Weights of a small image classifier.
Data: 194171 training examples, 14.6 epochs.
Rows from block 11 of a small image classifier, named by matrix and row number. Rows with one number within an expert belong to one neuron, the router's apart. Each number is 500 + 40 x the weight over its row's rms, rounded and kept within 0 to 999. All counts start at 0. Numbers have three digits each.
Before each expert's rows are labels from the 100 images, of 14848, where the router gives the expert most weight on average: "place" is the part of the image that holds the peak. Only what is clearly more common there than usual is listed. The data: microscope photos of single blood and bone marrow cells.
# router: router (model.blocks.11.mlp.router.weight, 16x256), inputs 192-255
# gate: expert gate (model.blocks.11.mlp.gate, 16x64x256), inputs 192-255
# up: expert up (model.blocks.11.mlp.up, 16x64x256), inputs 192-255
# down: expert down (model.blocks.11.mlp.down, 16x256x64, transposed), outputs 192-255

# expert 11
place: top centre
router.11:512482464575501506516504465549456492436524502524582519459458467438430577476510539522478495465532482529494447474483466507553447534446555561538499547450542498421503517513524550432526437535507482
gate.0:465453483463504599470461539552415523472575505556491515523489542495529497473446514583480557461463522428481527509598498498556391504499537549445502557526469505486530547565571541539483414456414412
up.0:535542487491557453503526478503539453528437469469482492454544463514509457550530466477492505515537500533529531497443462528512517499525490468547524468473596568580483373377453443449510536514516548
down.0:522539494520509563427534470523466525459490558450548555501479503418509441567522506518526559489476484537546505513505526470508481476478494471559504486562475562477522452529527508529514574446456489
gate.1:515486479519570536486524554545462544427547579469558543547514463469468520490552494488454483518523443520453514490527433520506424471566565477543419548474537493496495508431491516495556544508520465
up.1:424526533452436499512480460432523476520474425544483510529495538498522493474406494501518487488482514490522507521486525481506496473423479508510588469524510505483519534475540494493446463499459495
down.1:462528529501508513469530568512454467444516511428562464575408431520483520505532488465545538535461457481440440484503495522523491485478565477477470485414413456551485463443545487509427513506553464
gate.2:529503467548518449470545433523510478514493465502481472442465520518472503547565482501536509517537547480472471498449500494483466501484414534505467574552477461570519514509530486534469497513518565
up.2:487463453534447409498529457570450515478527518514452490405487454509481491509560587506527472517536571465440433532531473496514452517459454585464494554515465555484502548470525462551526459509482504
down.2:487534480498582498493512471481487467508471486507450470507466454536499486511520478482510596519522524551476474518464462478499558537529543391533509533512485508504537494442514451500479512491477489
gate.3:521494427486499496496489581535434571448530537444536532490509522416521527511524548456500467551505461498445480532542512499526524501491560562513457497513543442530438470484519518485486474436541450
up.3:417553517482525519460502422470543480530450489584452446502513527577505459530438483502534504452519566479505551542442446475466505480507442480478539472497531557510511454515482518502477497567479552
down.3:468507506526458526417470453414451446472507499482590451474457462519488555511509507484491508533446396557522465460502530486550538506547515468510483444460456493515522503542526504485464494504528497
gate.4:542536503477588500523554455543498549480500547579489517487488503486547512455475514503499509455527458572502450479527508428462519546488464498491476531491480474478508459461518484496543471545481485
up.4:437495517483483424510553473481555476540499452481560481518523488461411496519501459491527458455500525549598500510453499564513519495509511442491577404497535452523491504532536449522478513517589521
down.4:542494507549521514479518522476556519455540561521501525495471445467480554492497497495542521505494516540472436478405490485563467477555536493514425585531537482501510478522464495572499481509454544
gate.5:533543513543450538477480599520507464494547489427559477526476469506478504531508506471505479511504486450502467581499532594495510490511541524467466522476443459495462473536476520451488470548506520
up.5:487452508496528446500463510482559545513430537527475500503484564519484503511489452507474504499482463507488513382490534421475537524513518503548484505549499499497533545508543537507464522476475476
down.5:468483440492552486482552397537480539525503499498497531552570514513499505555480467548491553513499515498535502537428545534488482518510481448538482466512405465563446407493519504515578489473580551
gate.6:485403549504458518502545463488472575425491555470501482490516520514498551474448515508518574439475508488493509530422534484444514457430523502502431477541469490428546548485555502511565435554567488
up.6:475427535513522519495546461452489566482524569440526480502408470521537523515480510541546553515474537516406437567415526550522463466456547509510445455538461486442552544452505498469470461476548524
down.6:523586532501463395449553445463542399558476523466469487493455527547552473511494561527500427474471535547509504498484531533555484480535472462452504512532548518494634524496517510496464502512548555
gate.7:546543580538484497476529460444517507501432494550492473473481496514549488497526455436481587453510497539499509489412491497531521545482507447512453459569578529512497464525475515527451487524551572
up.7:471523479429505490488459562479543493515518492452452533523492583558497454507474529519528516538464519486502560511586483503452507490508455500516499533493424477526505490494471477551591531456493440
down.7:565437486459521458515463524486511488502498498485482509446544440524506435468516533581457453485523563490496465496443489492436546427516467539476549508481528497544550589507511509466418422506511551
gate.8:519541494398557453503601481547484542508505575530483472510522526534538500570524520472524542497527498502442574493452501474448519552458476460573517535502467495478400475464538486528531501456520515
up.8:430489516452432538514500537517514454490495491429558483506594486500403553504453592459535441519506439523557454544505505544532530501538530497459525545485581568534510512463437474473503489500578515
down.8:534473530547487537460496495567474489399537552533490569436427445502471478535437522416580532512512429497512367517524507475511474478457508484500530503463453465531494492456465513534510518498530482
gate.9:354436504526494573564502450494523586481506475572502505525540493544494459512504540524565576486475478521465494524493482493438477450469498520491465560468490579466587541504534461575501468523474465
up.9:570533511544440431438488542523471369515466524459439497482415561464475456490480472497426433485512527452528499515473519486531546528489537447501539469476536458529420481529439482481490553497516540
down.9:490571467512523474517569543534507543419447496467530576547479552514525556533495461429515495552469448454519471526551488538473542500513519500534487470494436564537491523515462441468508540502498471
gate.10:517453496525471496498522500519418513450526457483603481478513451478414524426514482506541494505507400514474502539544441502510566532502499481536496487473532433481521440473543495490495561521540487
up.10:502538545466543502483515501479594457496451514540447423531469518549595519601466537478494501484472570543528552483456560467493478500495531544482538464539416510488501548554500500569534439510499519
down.10:427529512527509465507533487538496509553491512481493464501481461471528509515557545496527521458505546491455459456543468474572547561502473486546495491579479510484572489484534539486449520541488452
gate.11:474506491487532532456490481450449480494484492573478558488448532506554464476469490527516496534502469479509444478412414504483405535485530494573554483469472496482458492453526509533438525485501519
up.11:529543558470456442509523467504561477549476468422520439505511489509459623564557494471523486470474491473515593518516559450496573448530444423439438478568447522515549490502531510448450486524515457
down.11:527486488478501481477467503536537549493525471488457471523472463474454464501498481446501450506475490476479475475517473486457511525563533481533535467488525496464444577507489504471522454584428546

# expert 8
place: centre
router.8:463480511529555498573594495489479478542503487459501513425587428479507526460539461495496513517429461518472524432506514490415562572462491467494471484447471483527532559433493491518481493497472491
gate.0:425465477533514500573510555493484443510494410514454475528514490504436480472539460534484499544479458493538516547522510507476503431493486475537491509429512533535440557410494434443524519477573501
up.0:550516508536584525464499472466463526535489486374555476522518540482478515545561531468539447402406462548492530488429485524512539488534507473467508479498505487501537521525485424505538486516549522
down.0:496485568516536480465599454491500553529509434463472501509533497556525550440519509469569539388522595516508556539519508461457562475444473488503486436442403519534419483497554447430459452560550552
gate.1:502430519460428500518508496458544505527552495536579513491559449517468579556487501547458420577442536474563494502487497566572511432503548538544529446532499448507466521466414483490483551443506559
up.1:508465488450512467452484448400525517510553471480569536501571498480459500486418561486486471546491493549548481446477462518588507479538607566520585484523476519494530534447443450553502547446563488
down.1:502460554547445451559515532478541499533466535453504492464490527469518505501501467525480492514489534478479496490498550527457479470599477498497430482496514508454484580518495517452407538533481535
gate.2:554561547499549481522516544591556517488488478520491570458443486510548517491594503482518527441469470506503554450504485461504462540543447464489435550538477465546451432470502482495540537474456524
up.2:473497526516498482563527538479503516508507468495447474501473510456487529528439435546438491524486467457512581546556507507458523500498512467513451403481546458531445499517557510475452496566486505
down.2:451515433483529511554480591538540464474542502408524477490518571489545515494557458514478462498508511497463507508471545455486559482527532487515491448507469432472524524457483516475562503496543490
gate.3:445494466480498480545498485502473472447471498514453562470544546450480458475502492607457507505482486513494517527574552497448574467478496492536497430528468558367539480499544521484482537517439458
up.3:504467402507500533524513503494548601431501469426529585539468500454476492493474443499433480558512471481550465498565507514494509549525578503568552575506455463511538495513431480466465526468513574
down.3:550489532522451443503526503491436434533525560549479542539563414504458449479448549466521462501565522557528490496519463497544485443521501456470626482495567438514523547531492551446478522500484419
gate.4:483521579461482475531558459458593399558480478556447431547469503507517422510484532516467558538486570468512479471530493488458447462478462515438498481520519421465493529548510467522491491512556532
up.4:466475511486470454525489443471562455529475497559463462504461480500494473463478550488462508550522533477501480492477497505465434456438453503420488509494549391478525535595541471491446494537479484
down.4:504521454536540469498446514507430546478497516539506482508434585484542482554493512547528494460495554453483457495539449601607486526456489517490540545530547505421509463457513539520537448439434492
gate.5:525505416536478496523523466423483451463517505531558459510497555495499515579501470507410493468433488484573474550559559462514522479492526519500562487523493470398435494536477531526482505499401494
up.5:506490536518449448524506535436507482487519474408478494525545552486493443493441471516476522475524540457575446480544535520505531485490471530518583508452493486447399509568484533473464467612467484
down.5:510467510505503464479514487475559495472496580469531471515484457492530493479521485469493436554475472463469492444508446566488472484518512485436452522519500491540615538524448464510475540416469463
gate.6:405483424531476550479451500499509473455495539536495552445568510523537497459456517452477469562461490497493537494567541500485526526456503505488534482471483564454552504513473471519523492508546443
up.6:534490494458452429532505468537537464519509473452495521544448559517536488533505492599462476494559505517519466549462559471574537483560524505505508482581540463475484484474516561448426518458453567
down.6:521499504478470478461544530491493463535543497527480583502443472444425506548557526469518473567558466516467484540483465541470473483487530484493515543483562521481546398515481449520466595420447508
gate.7:535537550441488460536532520462436441528530494493486448550560451505534462551483441469494444505589422557482419574472527548480513473474452473483540502497530504527466510462574571437477538481550494
up.7:500575588449490467535479474401442448504497501475519488530526440496520463541554443486503481549580463571535443513497521525515522498505430501541569518514490539553470501454515599474462549510536474
down.7:504470538493474564440455541521502453473510532496495561498472522526513505550473444575484442508444467484484497544411499511508514481485525523477476538532536561555467441516455547496574424547488488
gate.8:506600537456528506474518493538464476490405543470495568451517469456480502495462459451506489491444456464467525474509481475526486573432476484457554474565513496451541529558482509524524519561464448
up.8:525516480381506515456504528505436482536446535471407516527558500437481501464456496544533553468473516462487495442512531508486498523494504524456497460543486508460563490526473551514518494520443491
down.8:506456519519480543509527415497554497445532495483490492547489432491512484504411482484544471395550565454474483499459455572471473496471469455484475498545485510521521517545499517510498462575558591
gate.9:512445557527533445514482516538533536546439514558524523474502468474516490494563578538501567488442535524443490461516521455468511501518519521532425474479477503384535543460447466549536472458472448
up.9:516573486466452487462486505501443499440530555483529444503430500539510497501494448453511470436598440536502511514460483506493530516443469475504528540519506546554475410496537542483430525542583544
down.9:547500460480526519471440540535452467586520502490467547550457453432484510506493533593548474582533466533545490550572480533542510477499461479493549544479544480530406492564445481383481489487527461
gate.10:517571516424570494517547521553474437557556512535529582521503447446477567418572534520507530416470453479454495442460446397475520536492457436513455468511526428474396528502554413493516492507488508
up.10:536537501551507549473431504510494567393456560509505480496441511504600510529489538450546497476481553503482491546457526562564468502465521501454514516541511513499537513482535494547493462486542522
down.10:482512555543514466498484459405537485498476464502476477517520436485447473460587535493526494545515503573512449438518491512454507498540493537429565534504595495486500521536559524508552471452524493
gate.11:465499512504513450546539462502542476488509472502588558459565460496448491416512507486470504545484514461482462530497461513499555519539481529466472495513539523502502547564508424399537486529510526
up.11:515517514503543441588534510493527528410469468462541567442532512414437474470536493517483527529485480506438536484478473503512608482516460496513465478503589497531533545519555446447507490498485521
down.11:477514541528469488510479482572472478537534523517515510524434517468590481548414462464457487524546580599509488456539544506505476506471520560517511539492508574501491460466512531519404516506461483

# expert 9
place: centre
router.9:469536502466506423463427512429516511542561530553507568455537522503503444510424455448549490513480507569527503467426542439474557556529513537495457466533483510513569478497431460509489528527454518
gate.0:445519474383493474455430463468555489519501501482496547518492535533516453553453542519488506522515529498610547470445507508420482486577497528441580539507518539503507468497464486506489521522485545
up.0:485550477518500507513485491541430517476477480487455570498431459466493547524502469501513546464473605480544432477520475468544425453471445481467515570549549493419534439506536488533509478471461482
down.0:493528451514557530540524489453449591492504525518504457469457579470500540423468470508532505520488507501457542468448536564385523529469527520519488512470473468550520425511486499506504474504492488
gate.1:487476534497526483512480454536540464512544505490521545550496456534547452497509445544563485513510505438515439540408429504419435394428493468518503509490561510545503550508511486424445439526492546
up.1:542559484535527532576476505528438551478536556496462553520506505505471538495500445542446475480546486495421507485528557407531489560504461488458462472538481498507476471500539540523482492539493505
down.1:502574543460467495535494484479430413523520497464538542461526417457535487506522557504486525536526523518558440466466471473540462483523416461462551491475480478520509594551545482467437474504537447
gate.2:433480460484462537489446526507496450458482453520488485486532490528513422504465429491461440518466519482501546545508514485423485480508531522507508480457521525460473553430469513464515541488493432
up.2:526533561465527464470579466524518467546502525442464512564406524483510546493585588537550573452513462470480490459489410534538445450514480451472496569525463474532482454543520554501494412463479574
down.2:545536485487475520534491462604595566562522485534536438457519465536510491499547461507440523503494454482490533510527445471509452497482489451505459455576474469540442553511534571544511468476465475
gate.3:484512504480518445505570533440541561509485479496422571472569527528521468491485455519529479478549503481474504491511477490462466553518498479539542541510430523563477465507476510462479477489520585
up.3:539491530547469566502461500548460411495525571434549442563386465473477549496499450528494502488461489562507495524518502502581538467496478498466483448454573529474491490515547485456508531478449429
down.3:527530416552518525518462506396484512482480421425471550462499581483568467470477510429485525500453509492498592490457551561495526512482517474519477503447453479558496507537514486458491438542533472
gate.4:505537491505517456490558524445499514524466494585525441506441434521576532522542514509446545489526468542456608504498456540528499542457544524565475517507466544590429439459507531545522502482483554
up.4:482478491480513564517423483546536486499567472412516539551570507515460495455484497515529475536444529473575461539501488502457452448471444455433469482464503456452558606480540525418500492499503411
down.4:480499449548499538462476514458509514485517524564503522471492554536492498468530520422402511505438467503485523471456499511476558558536501537534519544534483560469546507517415454518476520539531488
gate.5:442516497535485552525477491497544497464528447565514523460595472486433489396425422505511474570472516527474526499469490502439522523506526531492517448436563482504481523445465509438529517508530487
up.5:450518529498449534508458438499548500485479464546510525466545492475468469448468420499519462507463522475518528551448546483403522524472516495548488451486544498466510544444475513457499570491510470
down.5:435422481469486528517524542453487501441490526454430550472472556494459485548527492497505494572469555491500482493523516509517543512517496588518466543417494612536532426419457491493555543519572528
gate.6:503510498479503438500515547477504527492526520485464551476483525485529432528513467508520573477575486416506461458458478474463480442473494470525511544514441401437493521497504512519467541566535555
up.6:553493471525479466466486448473483439488553535445500502509443539465469554493446502547490430431443549558575487460453545477505572512539494521448546496512542588497541475524438475489477494529470480
down.6:532586469561533421496482502497489504518507508457425460428502511534531530472469438492544522494493547512531573501456490456506514458429562519457462531543480515554435539599475490449405509541495519
gate.7:586533480552495485432532511516453466539557546505511446530499410467479491514466485472465455567527532536444501490480448567537483499512491551454532498525529523549419488493484492486537537497457493
up.7:567571491435505460489483496480462468526533536491532462499460476624511434541563518439511485474472512528480565490538520468471474516512463484457468576567472520503552424489497469511476545449501458
down.7:415475495452509520471474565465465522426492623502416530501488525481538564545463510465578526502513514482478499525542528570551521520487555559510486525482483555504531426460482420528428493460511584
gate.8:539544503483480540504505501516551460479544475443471518604546524511554436528465501543479453465514441476499494523457469529423449396427478498521524556506428499495443508476487527510432418527457568
up.8:505460527538507461571523506544454548548500535585539490433491447523461574451590444517569540487532505521464467479574493487539533570508485467505454505445532479547514504530561489474536536499510494
down.8:489515480487461500528470498504508471510575486462532540523495466512516505473495542464449465547597497529548456534450530530530537554508465506452497548424484533516543409442494485500440536492584445
gate.9:449489466490553444502451603502555531494571558458512562455487482447479431466487476541492436503485533510419440476475479496481425553455507527526456542495516508495519572424508542459504461458430499
up.9:480461534464511543468577487499570546500466496530502474493527485477557597513451504466549503405474460444564509495528537469443527527493534464424453397482486483514494472507515462515503484558573481
down.9:483521485482466476489510542529477510471471543521566472457497546455520483503574519540436577497471576525492418479492454531481491533541552571545479536452473528486506510451434435537561551441476484
gate.10:485479482546442499471487484489552519472469510552510484444399458501548512503514557570421452524462509531554482490543504517529495543537524498540497464517442499423546394513458508594566502436502561
up.10:525507557483535499506494521590438490518569509422451518571482538550491429469450424457569492472516544414450480518425517452474473487501476518461519520506551452547512535527500472446404508560497496
down.10:419433484525492481524476555515460563429506484565503443475506495485573417473492568408499554496510511496509465535564429452460494527510559598504479482465490538507493450482473498534484499483561560
gate.11:542549534529526495485560573490462547527525556552435507578467487486553466534529493454493512490495546505481496486509476526546507526473533530467533497470502557530462461515508496585455447478484544
up.11:529536541502513507457552591463470510517518551515426510573497507464595484531531472449489503457489606534469486476513544521493509521467514547499571540449511554565471458484465486579482495442448523
down.11:508482558459456523479484472474511511539424395480461476464417563515455544510489522478555511457494548472450475512536558509516542434496464463514485427459512478546510504498505546467481497526440444

# expert 5
place: centre
router.5:549531524504500510522504531517503542487529541502480454463495450516486501571510463488517584467500423490512500503503492574516449422531535509565444499538502503480468519500493534549509509502489520
gate.0:518536523496491484508526525504552439537551403480461532519497485509421508489498487461479434568533471473542505462579489467554491514513456479533492512503483428510481468507441501524495488479456429
up.0:457484461500521583496513486453461513546514520390527436510606544499543526525456467521488439512511537466451532511443505560522523420489462556485529446527576519544538520587565473416472509538525491
down.0:549467544537533485502466463478488456498544475521542437476512459512478522453462570513534462492513507597566517446488478552514550483486464538494517455434511481457471550509487542439504505460493494
gate.1:529546469437468468479466490506430448536444571439512433540550501458470461497499587500519458526549448523555502501499469494491479479466525520445584511502515535471455446446436472505531530509479502
up.1:427492527451517465568559498557532503464527453441516490475507516535482446505498432501542531430501494470513479532495424489454499428525527489538540526432531519494518523469526535470434474521557543
down.1:539509547499488472462462444520557433467471468525522494499506503481422530467514466451524511456469490495518439450494500494478503547558523504474490491572481493446521448496479566527456480546508483
gate.2:551554549531512546447495551530496516556493448514475481543479469468528542466494523427514516519483463517450599464476480505551476539551525476442474474517514460543473459561538481538495509465606525
up.2:494555548482528545486552574513499467534535443513412473525478506449538522455518561465548517494523502459461547537553469517586475503491457484425513524493533455485449516530594431540552445434627557
down.2:566475493467514488483476446498479520529515515533498413554474480454496449508511522415507482484503562507472524444478489446499498514460472451530529501507542469456496534473510486553482520445497509
gate.3:500468528540447462455568442493481490489474526392518550540522446504447474538453450517538473463565437558565438523461479504477475450502577459518569502472441513513555417558468523468499505498538528
up.3:504503504451480439510502492450470532512458475484475442531592481456497477493452405537488515495507480507428569423405540567478542477528523504518574464535507488538523472586555491531470558545503521
down.3:516575451544539503488508447472534548578513411508553462448525497522543503510529568442456488466565506499571538466572504477615482497494495570458558453436536453428475497515438551498476488424513452
gate.4:451493492445485557575578480470614504511451513464571481517519484543510522506531443483539499510483441454493591478507480511432527545553527452549452408538473476483529504536514511515475512545553485
up.4:526474470460525493540517511506489553486473545523507466492530487507594448538498446545504540497469538523489553544469502573421520457581539507554514466410447540514482492460464508514532557500501532
down.4:446495510574476489551458552527493506531601481507519514444553443491544555452509487527438516580463567522488453487458458451531489552466507558550568485502493448448489473466521520537477482433522460
gate.5:554506495454494487413529496484497443521480561510498473528529466470485482530459489521472514576537513425539511468454537502498465525521531556527521464466495537513430541551458525485530516510438480
up.5:514524488431470516447488492505486492479497539485481452546536477467507460529427551561498448576558530469487514485448505550528503495497523549528550503432530539550505500489438489423479534539454523
down.5:496550504514562535510459510538469529468607486516460540502514494466492522427528543491511448461471481452568517474533553457545505542481494486489488572530488456533463508480481505512504445489558532
gate.6:502429521508464527489522527493574502441527454479503498540460471548455507577502515424539529500539494518560488500514481524548476553503501484475451505477545472443513486518517516487577484534470439
up.6:485461537558439521471501495525561484463515452433450457538476507543428536551518518436538438526529521513500497519526484535522461520482505511486431500508524475439510520501495497513568469521426436
down.6:485503428487481438573544559551480432530509435491499498513477584465542555490544474489477495565522537460459449509484533418503509477492504531435428481505484446546510452504500562556451473545509476
gate.7:519521484502504576527550438544567466541394509454501503548478464560532503530505508478519558483524456438454562522485505489489486536468499404523325456551472474405514538507564497539503467493515524
up.7:521527519575499531523535485528484523508493553485543426515465483499602488513477528432476571515476420571461567502529492504490526494476509504512441475494505509456468580570555513535474495534491423
down.7:460457532488481457558486484499447486575513443500502500411515466549546552519485531529456451540506494514521457493589499493526487402478478450500531535421546462488525482511509579494412475477520470
gate.8:474480519453541486439443537467471515529519527560499526509535527452547511540457483520477466493483478468492484478482505481606451477540541555565571469520476491428501517545454573545462589561455455
up.8:484466482532493504557516464507514559457549452500541507505490473527488543445493456519459536492454512482496500492505497468511555497483477512496438533459515453515529540467582459495464445486600506
down.8:508448491550530493491476495557475486481540466512516509602487440483470505536468442450497512470532464475508442496440415549538465480512516562488508472459513515491523488524472494524523489510441463
gate.9:498529515517506483530507576465445490570542466460465487545501507482490478546428509517527426495493513445531484560473474563475484471479456428531543464464443456546462528533489552417522399555495520
up.9:484469488522485488521469471498531497491456545485510533468484556515493473458603512480427549512491467549500550500485529430539531522493546526528431500525528505490562523458494421546443594430475490
down.9:503484522510509545477568516582563419493444557510474495449496504525508491543464473573475488532464499487473571451499488512449522406506530535559552503498568464455505536501522402534488516554521536
gate.10:506545533506532486499554507480528446492482459528535482532524511454503510433513521477444452534550459494538566446446506523451554507511490530508529482441578507560498581519584539511472561501473461
up.10:445517517501506473583475450482530549556521433455507473491486533475553563552460429496446495489489513508466541525498524466507528474530494475553467487516486490487542493496519488479433405553531591
down.10:521483491515506448489477497440501484444499590500531501472501502479481396491506488497385532520529531568493518540498492515496520487427501557488451486516527545497577526476459468521481498474488574
gate.11:473528488463491403535479545483446474548497496531469556476451548441476473488475478509502501503551541565520459502443556495537485522502562533537481480460480526520441559462469516565449475520507479
up.11:502494521514549517463538463501579455539486462503511439560578486506457456461497547537464505536477511477496574514473439534462492494506485496413510448467521464527397483521482507439547515505517504
down.11:566527476585472581468527468551493429534500520514573542522435459476373502480606511428532573520512472533498441489466489467466488495496506453530529491516527432464491486569457469588544484484496512

# expert 12
place: bottom centre
router.12:535523503506519437488563558482486489486526514464486520542520503519534485517501531523533568573458593546484599509535524467539514498534519539487483489521458531554469487559476462512470595491528479
gate.0:535559497510469488484506556515506505544497481550457522460534473467451571455405450539475481466519546392440584432513621475534472504463505468530478474538420423468473445581502475489526594535509490
up.0:447414504525549546427537439480519508480538556469514479556516461542497518576556522478547514476518476563431427511421479537445516479552515470543539544477549541509545520428424561459454466530535621
down.0:499502588541447502490478484550484432500478494532528522490471371581513454529493427480502496494547553506469521479559512499517528519465417493494458519517495525462547585540482473482450475413465455
gate.1:538522518479411456511498445459486487516503522485513487507464542521587502524448490489407538468487503539489537463530549496566520561533499525441449454501485543574496497509495477504551530431522464
up.1:592482539462399458482475491429478457528472507507532506504514506515523492422436470485456507457493483500498532430481512475522478581499506521432475433538493554512498500580491453544540502467502499
down.1:503501507462552519581524550489444503464525449573525493563473488420512513474483532497505481516424557470506502493599572470540552493501483522510452525466471415532424477453494520529513499582536436
gate.2:532488544474463512550428480524497432522448542535508514419484511482545597476464494511446486524498473557495514485460536433515463578501460492490526522515564583492545519529594513544393510440500478
up.2:553431504533419464558470443537493499539510571445562481468459506562566560517476481528496551521468482559502502528510542478544501527541512508472428432537503539510485493456553511499465522424457442
down.2:548487503421487492508496468500418488527503522539439541500419493451495508507504481466479438491458545528482575423485517557494547501476468542525513440462549579526579405508499426456453540530520505
gate.3:449476433513471427525494550487479426490481525547527484514459409495571460520431492508458475542545499547526493509533477463553454484445522493519511488490586626579554485506533452527514483496520480
up.3:418477427530431472514479499509459458474529578522548514526482431515592515497482489479474469538538460515522433522506478533535474479428496476496498477523587571530535456489498496456503513437555492
down.3:526488444436508509515488492468515509509477566550454443519453528488538523474452462500512511429538489477472505458574537531505542542487507557485537477457494481479530486502562472493454490527582488
gate.4:501560514507593477440549517488479591438519454507419540507476591515517466534505463423548445472515525463515489501498507525494531477550489575486496527513437451453472448530410526451533487590507566
up.4:539474510437425548478436496496524463501520588564545504530575484453474563462450546567426508473497446515554502413532443471532457526462567529494566489541521518489535480501534470587468503458490470
down.4:534502435525564475545503543417583492492449462513498462510488534451505441486469567474530493512543512464532508451467559473568493512549443535484496480494514450486403509555519482483549491518525530
gate.5:577562511508519459472612437463481457465524521425584466494518469564490507489526554468532491539507496536523544428493447488469533523501489536421495519476558510592510470484427462490559454435513468
up.5:425449473474493584556421566548526509482538531550460570537483533413520535480506459548490531534498506521442438572520545508496456518449513504599519415484487464442501548523525542499494556539519525
down.5:485480439416527556508513451534526463478530478521522538547528501484489511475510454508493459512523484503524494494472524524478527486543458465486542412441529462505516510497505525457499467536528518
gate.6:464457502513513499449506407472512557489540594427530512485460570523522561487532406456547481486485537490434480531518519489495490484536473463499442487548467487429457605560466513446557494442497560
up.6:433477542474510482522472429505519565533512581464544551450541564549576607459581440495553472546490485504426527562452557464509489524575451439454485475513549476490490574526515492497489528418535519
down.6:433503513475489543515574549517486496458446532530584516531526475539588536547566502468515579487552532464465502480488538471489517500499479468486513525508502536499503493482437540553509574417545528
gate.7:443479530534413503485455539503486512541506497560476509481455512516483499487442491510391486528541541471477532495539542471513460516543567579451530461545537457535494555533463433474486577457523529
up.7:516506450479588499509543515544521520434486517435554500508551477510521522519537510519585534434444461457537460482530465518479522473463437442579459545476478503453529454439503560496471438520468498
down.7:529533526527435545456502541524484442557519548491491537496464473497508533507507468515558529593479490484487451491453434476538456491443528509471495508517496583537576463509515451460525528368517509
gate.8:435521465518530527435516502467463541497519532502403524492582533500497510527529525479517511462499499424444553476458463454446503528594513507530556484555496548474470475555502492485494516513431506
up.8:497530448546523496448509464497399563498536532472455500477565528534511491522523555464479524495535564428524567495509518506534542517584534579449535451508459489479445434539485429493573567553407484
down.8:503501516555539521480587530439476538424490550544495520489550462461539440540557467444527501476528582468466522495474436454520480514516565490493505569475521494432465527533513449523520493522536539
gate.9:492518526573449480468558441497490476514535502469504488514504405545545486565465475446522504612494484501468538513489500483503483517405504491503469473482475493475441508500493501465477494524404437
up.9:511517568535473431465558455525517502522534556471494457508476485541491528558479495439542499498540530519446548499501543509482529491444506485475498477476498474497433509511531516449488491511443437
down.9:520498535535476521575480476525460525532484539499515457475492485551502537497444511498458501451535467529483506518539472504495510473429492497525395479514489543464447496541487553517542486449446492
gate.10:504506480549480497514477490446428411571506393472464513483446445531478449518491581526468480497524463481546498524506486515549515495493450451441500483486466510495517478498466513514528534566452500
up.10:454515481445554414543585578523555490561475486473545376520511482462510494539580500454519620488458538515430455534489519567374457529516461512496482512434601506517509500417559506525532515440536531
down.10:529571549444509524546547473493511518450475544454522520594503499480548513512582562478521507525429487589571461501540477555474420490517449477506485534562451438506455490549464478604502469470510507
gate.11:477539510500497509472457557463489533480533494535460488420514551492467545465460554441429513458480488477566600460482523410535547560498515469424488460552420441517467465501510437583532530504506491
up.11:548484495536448473464504417471428450519489509474495605511480426602561472537509521484494495490556508487529507557531469512574453506494469487459570552496478562462499479543472525480497474465441497
down.11:513470502480594468440473567458484499479446553479479395529537489443538517491385503402533513474487485467478530550526527524540548499463533490524522458466446455399452498494476540470510513505528499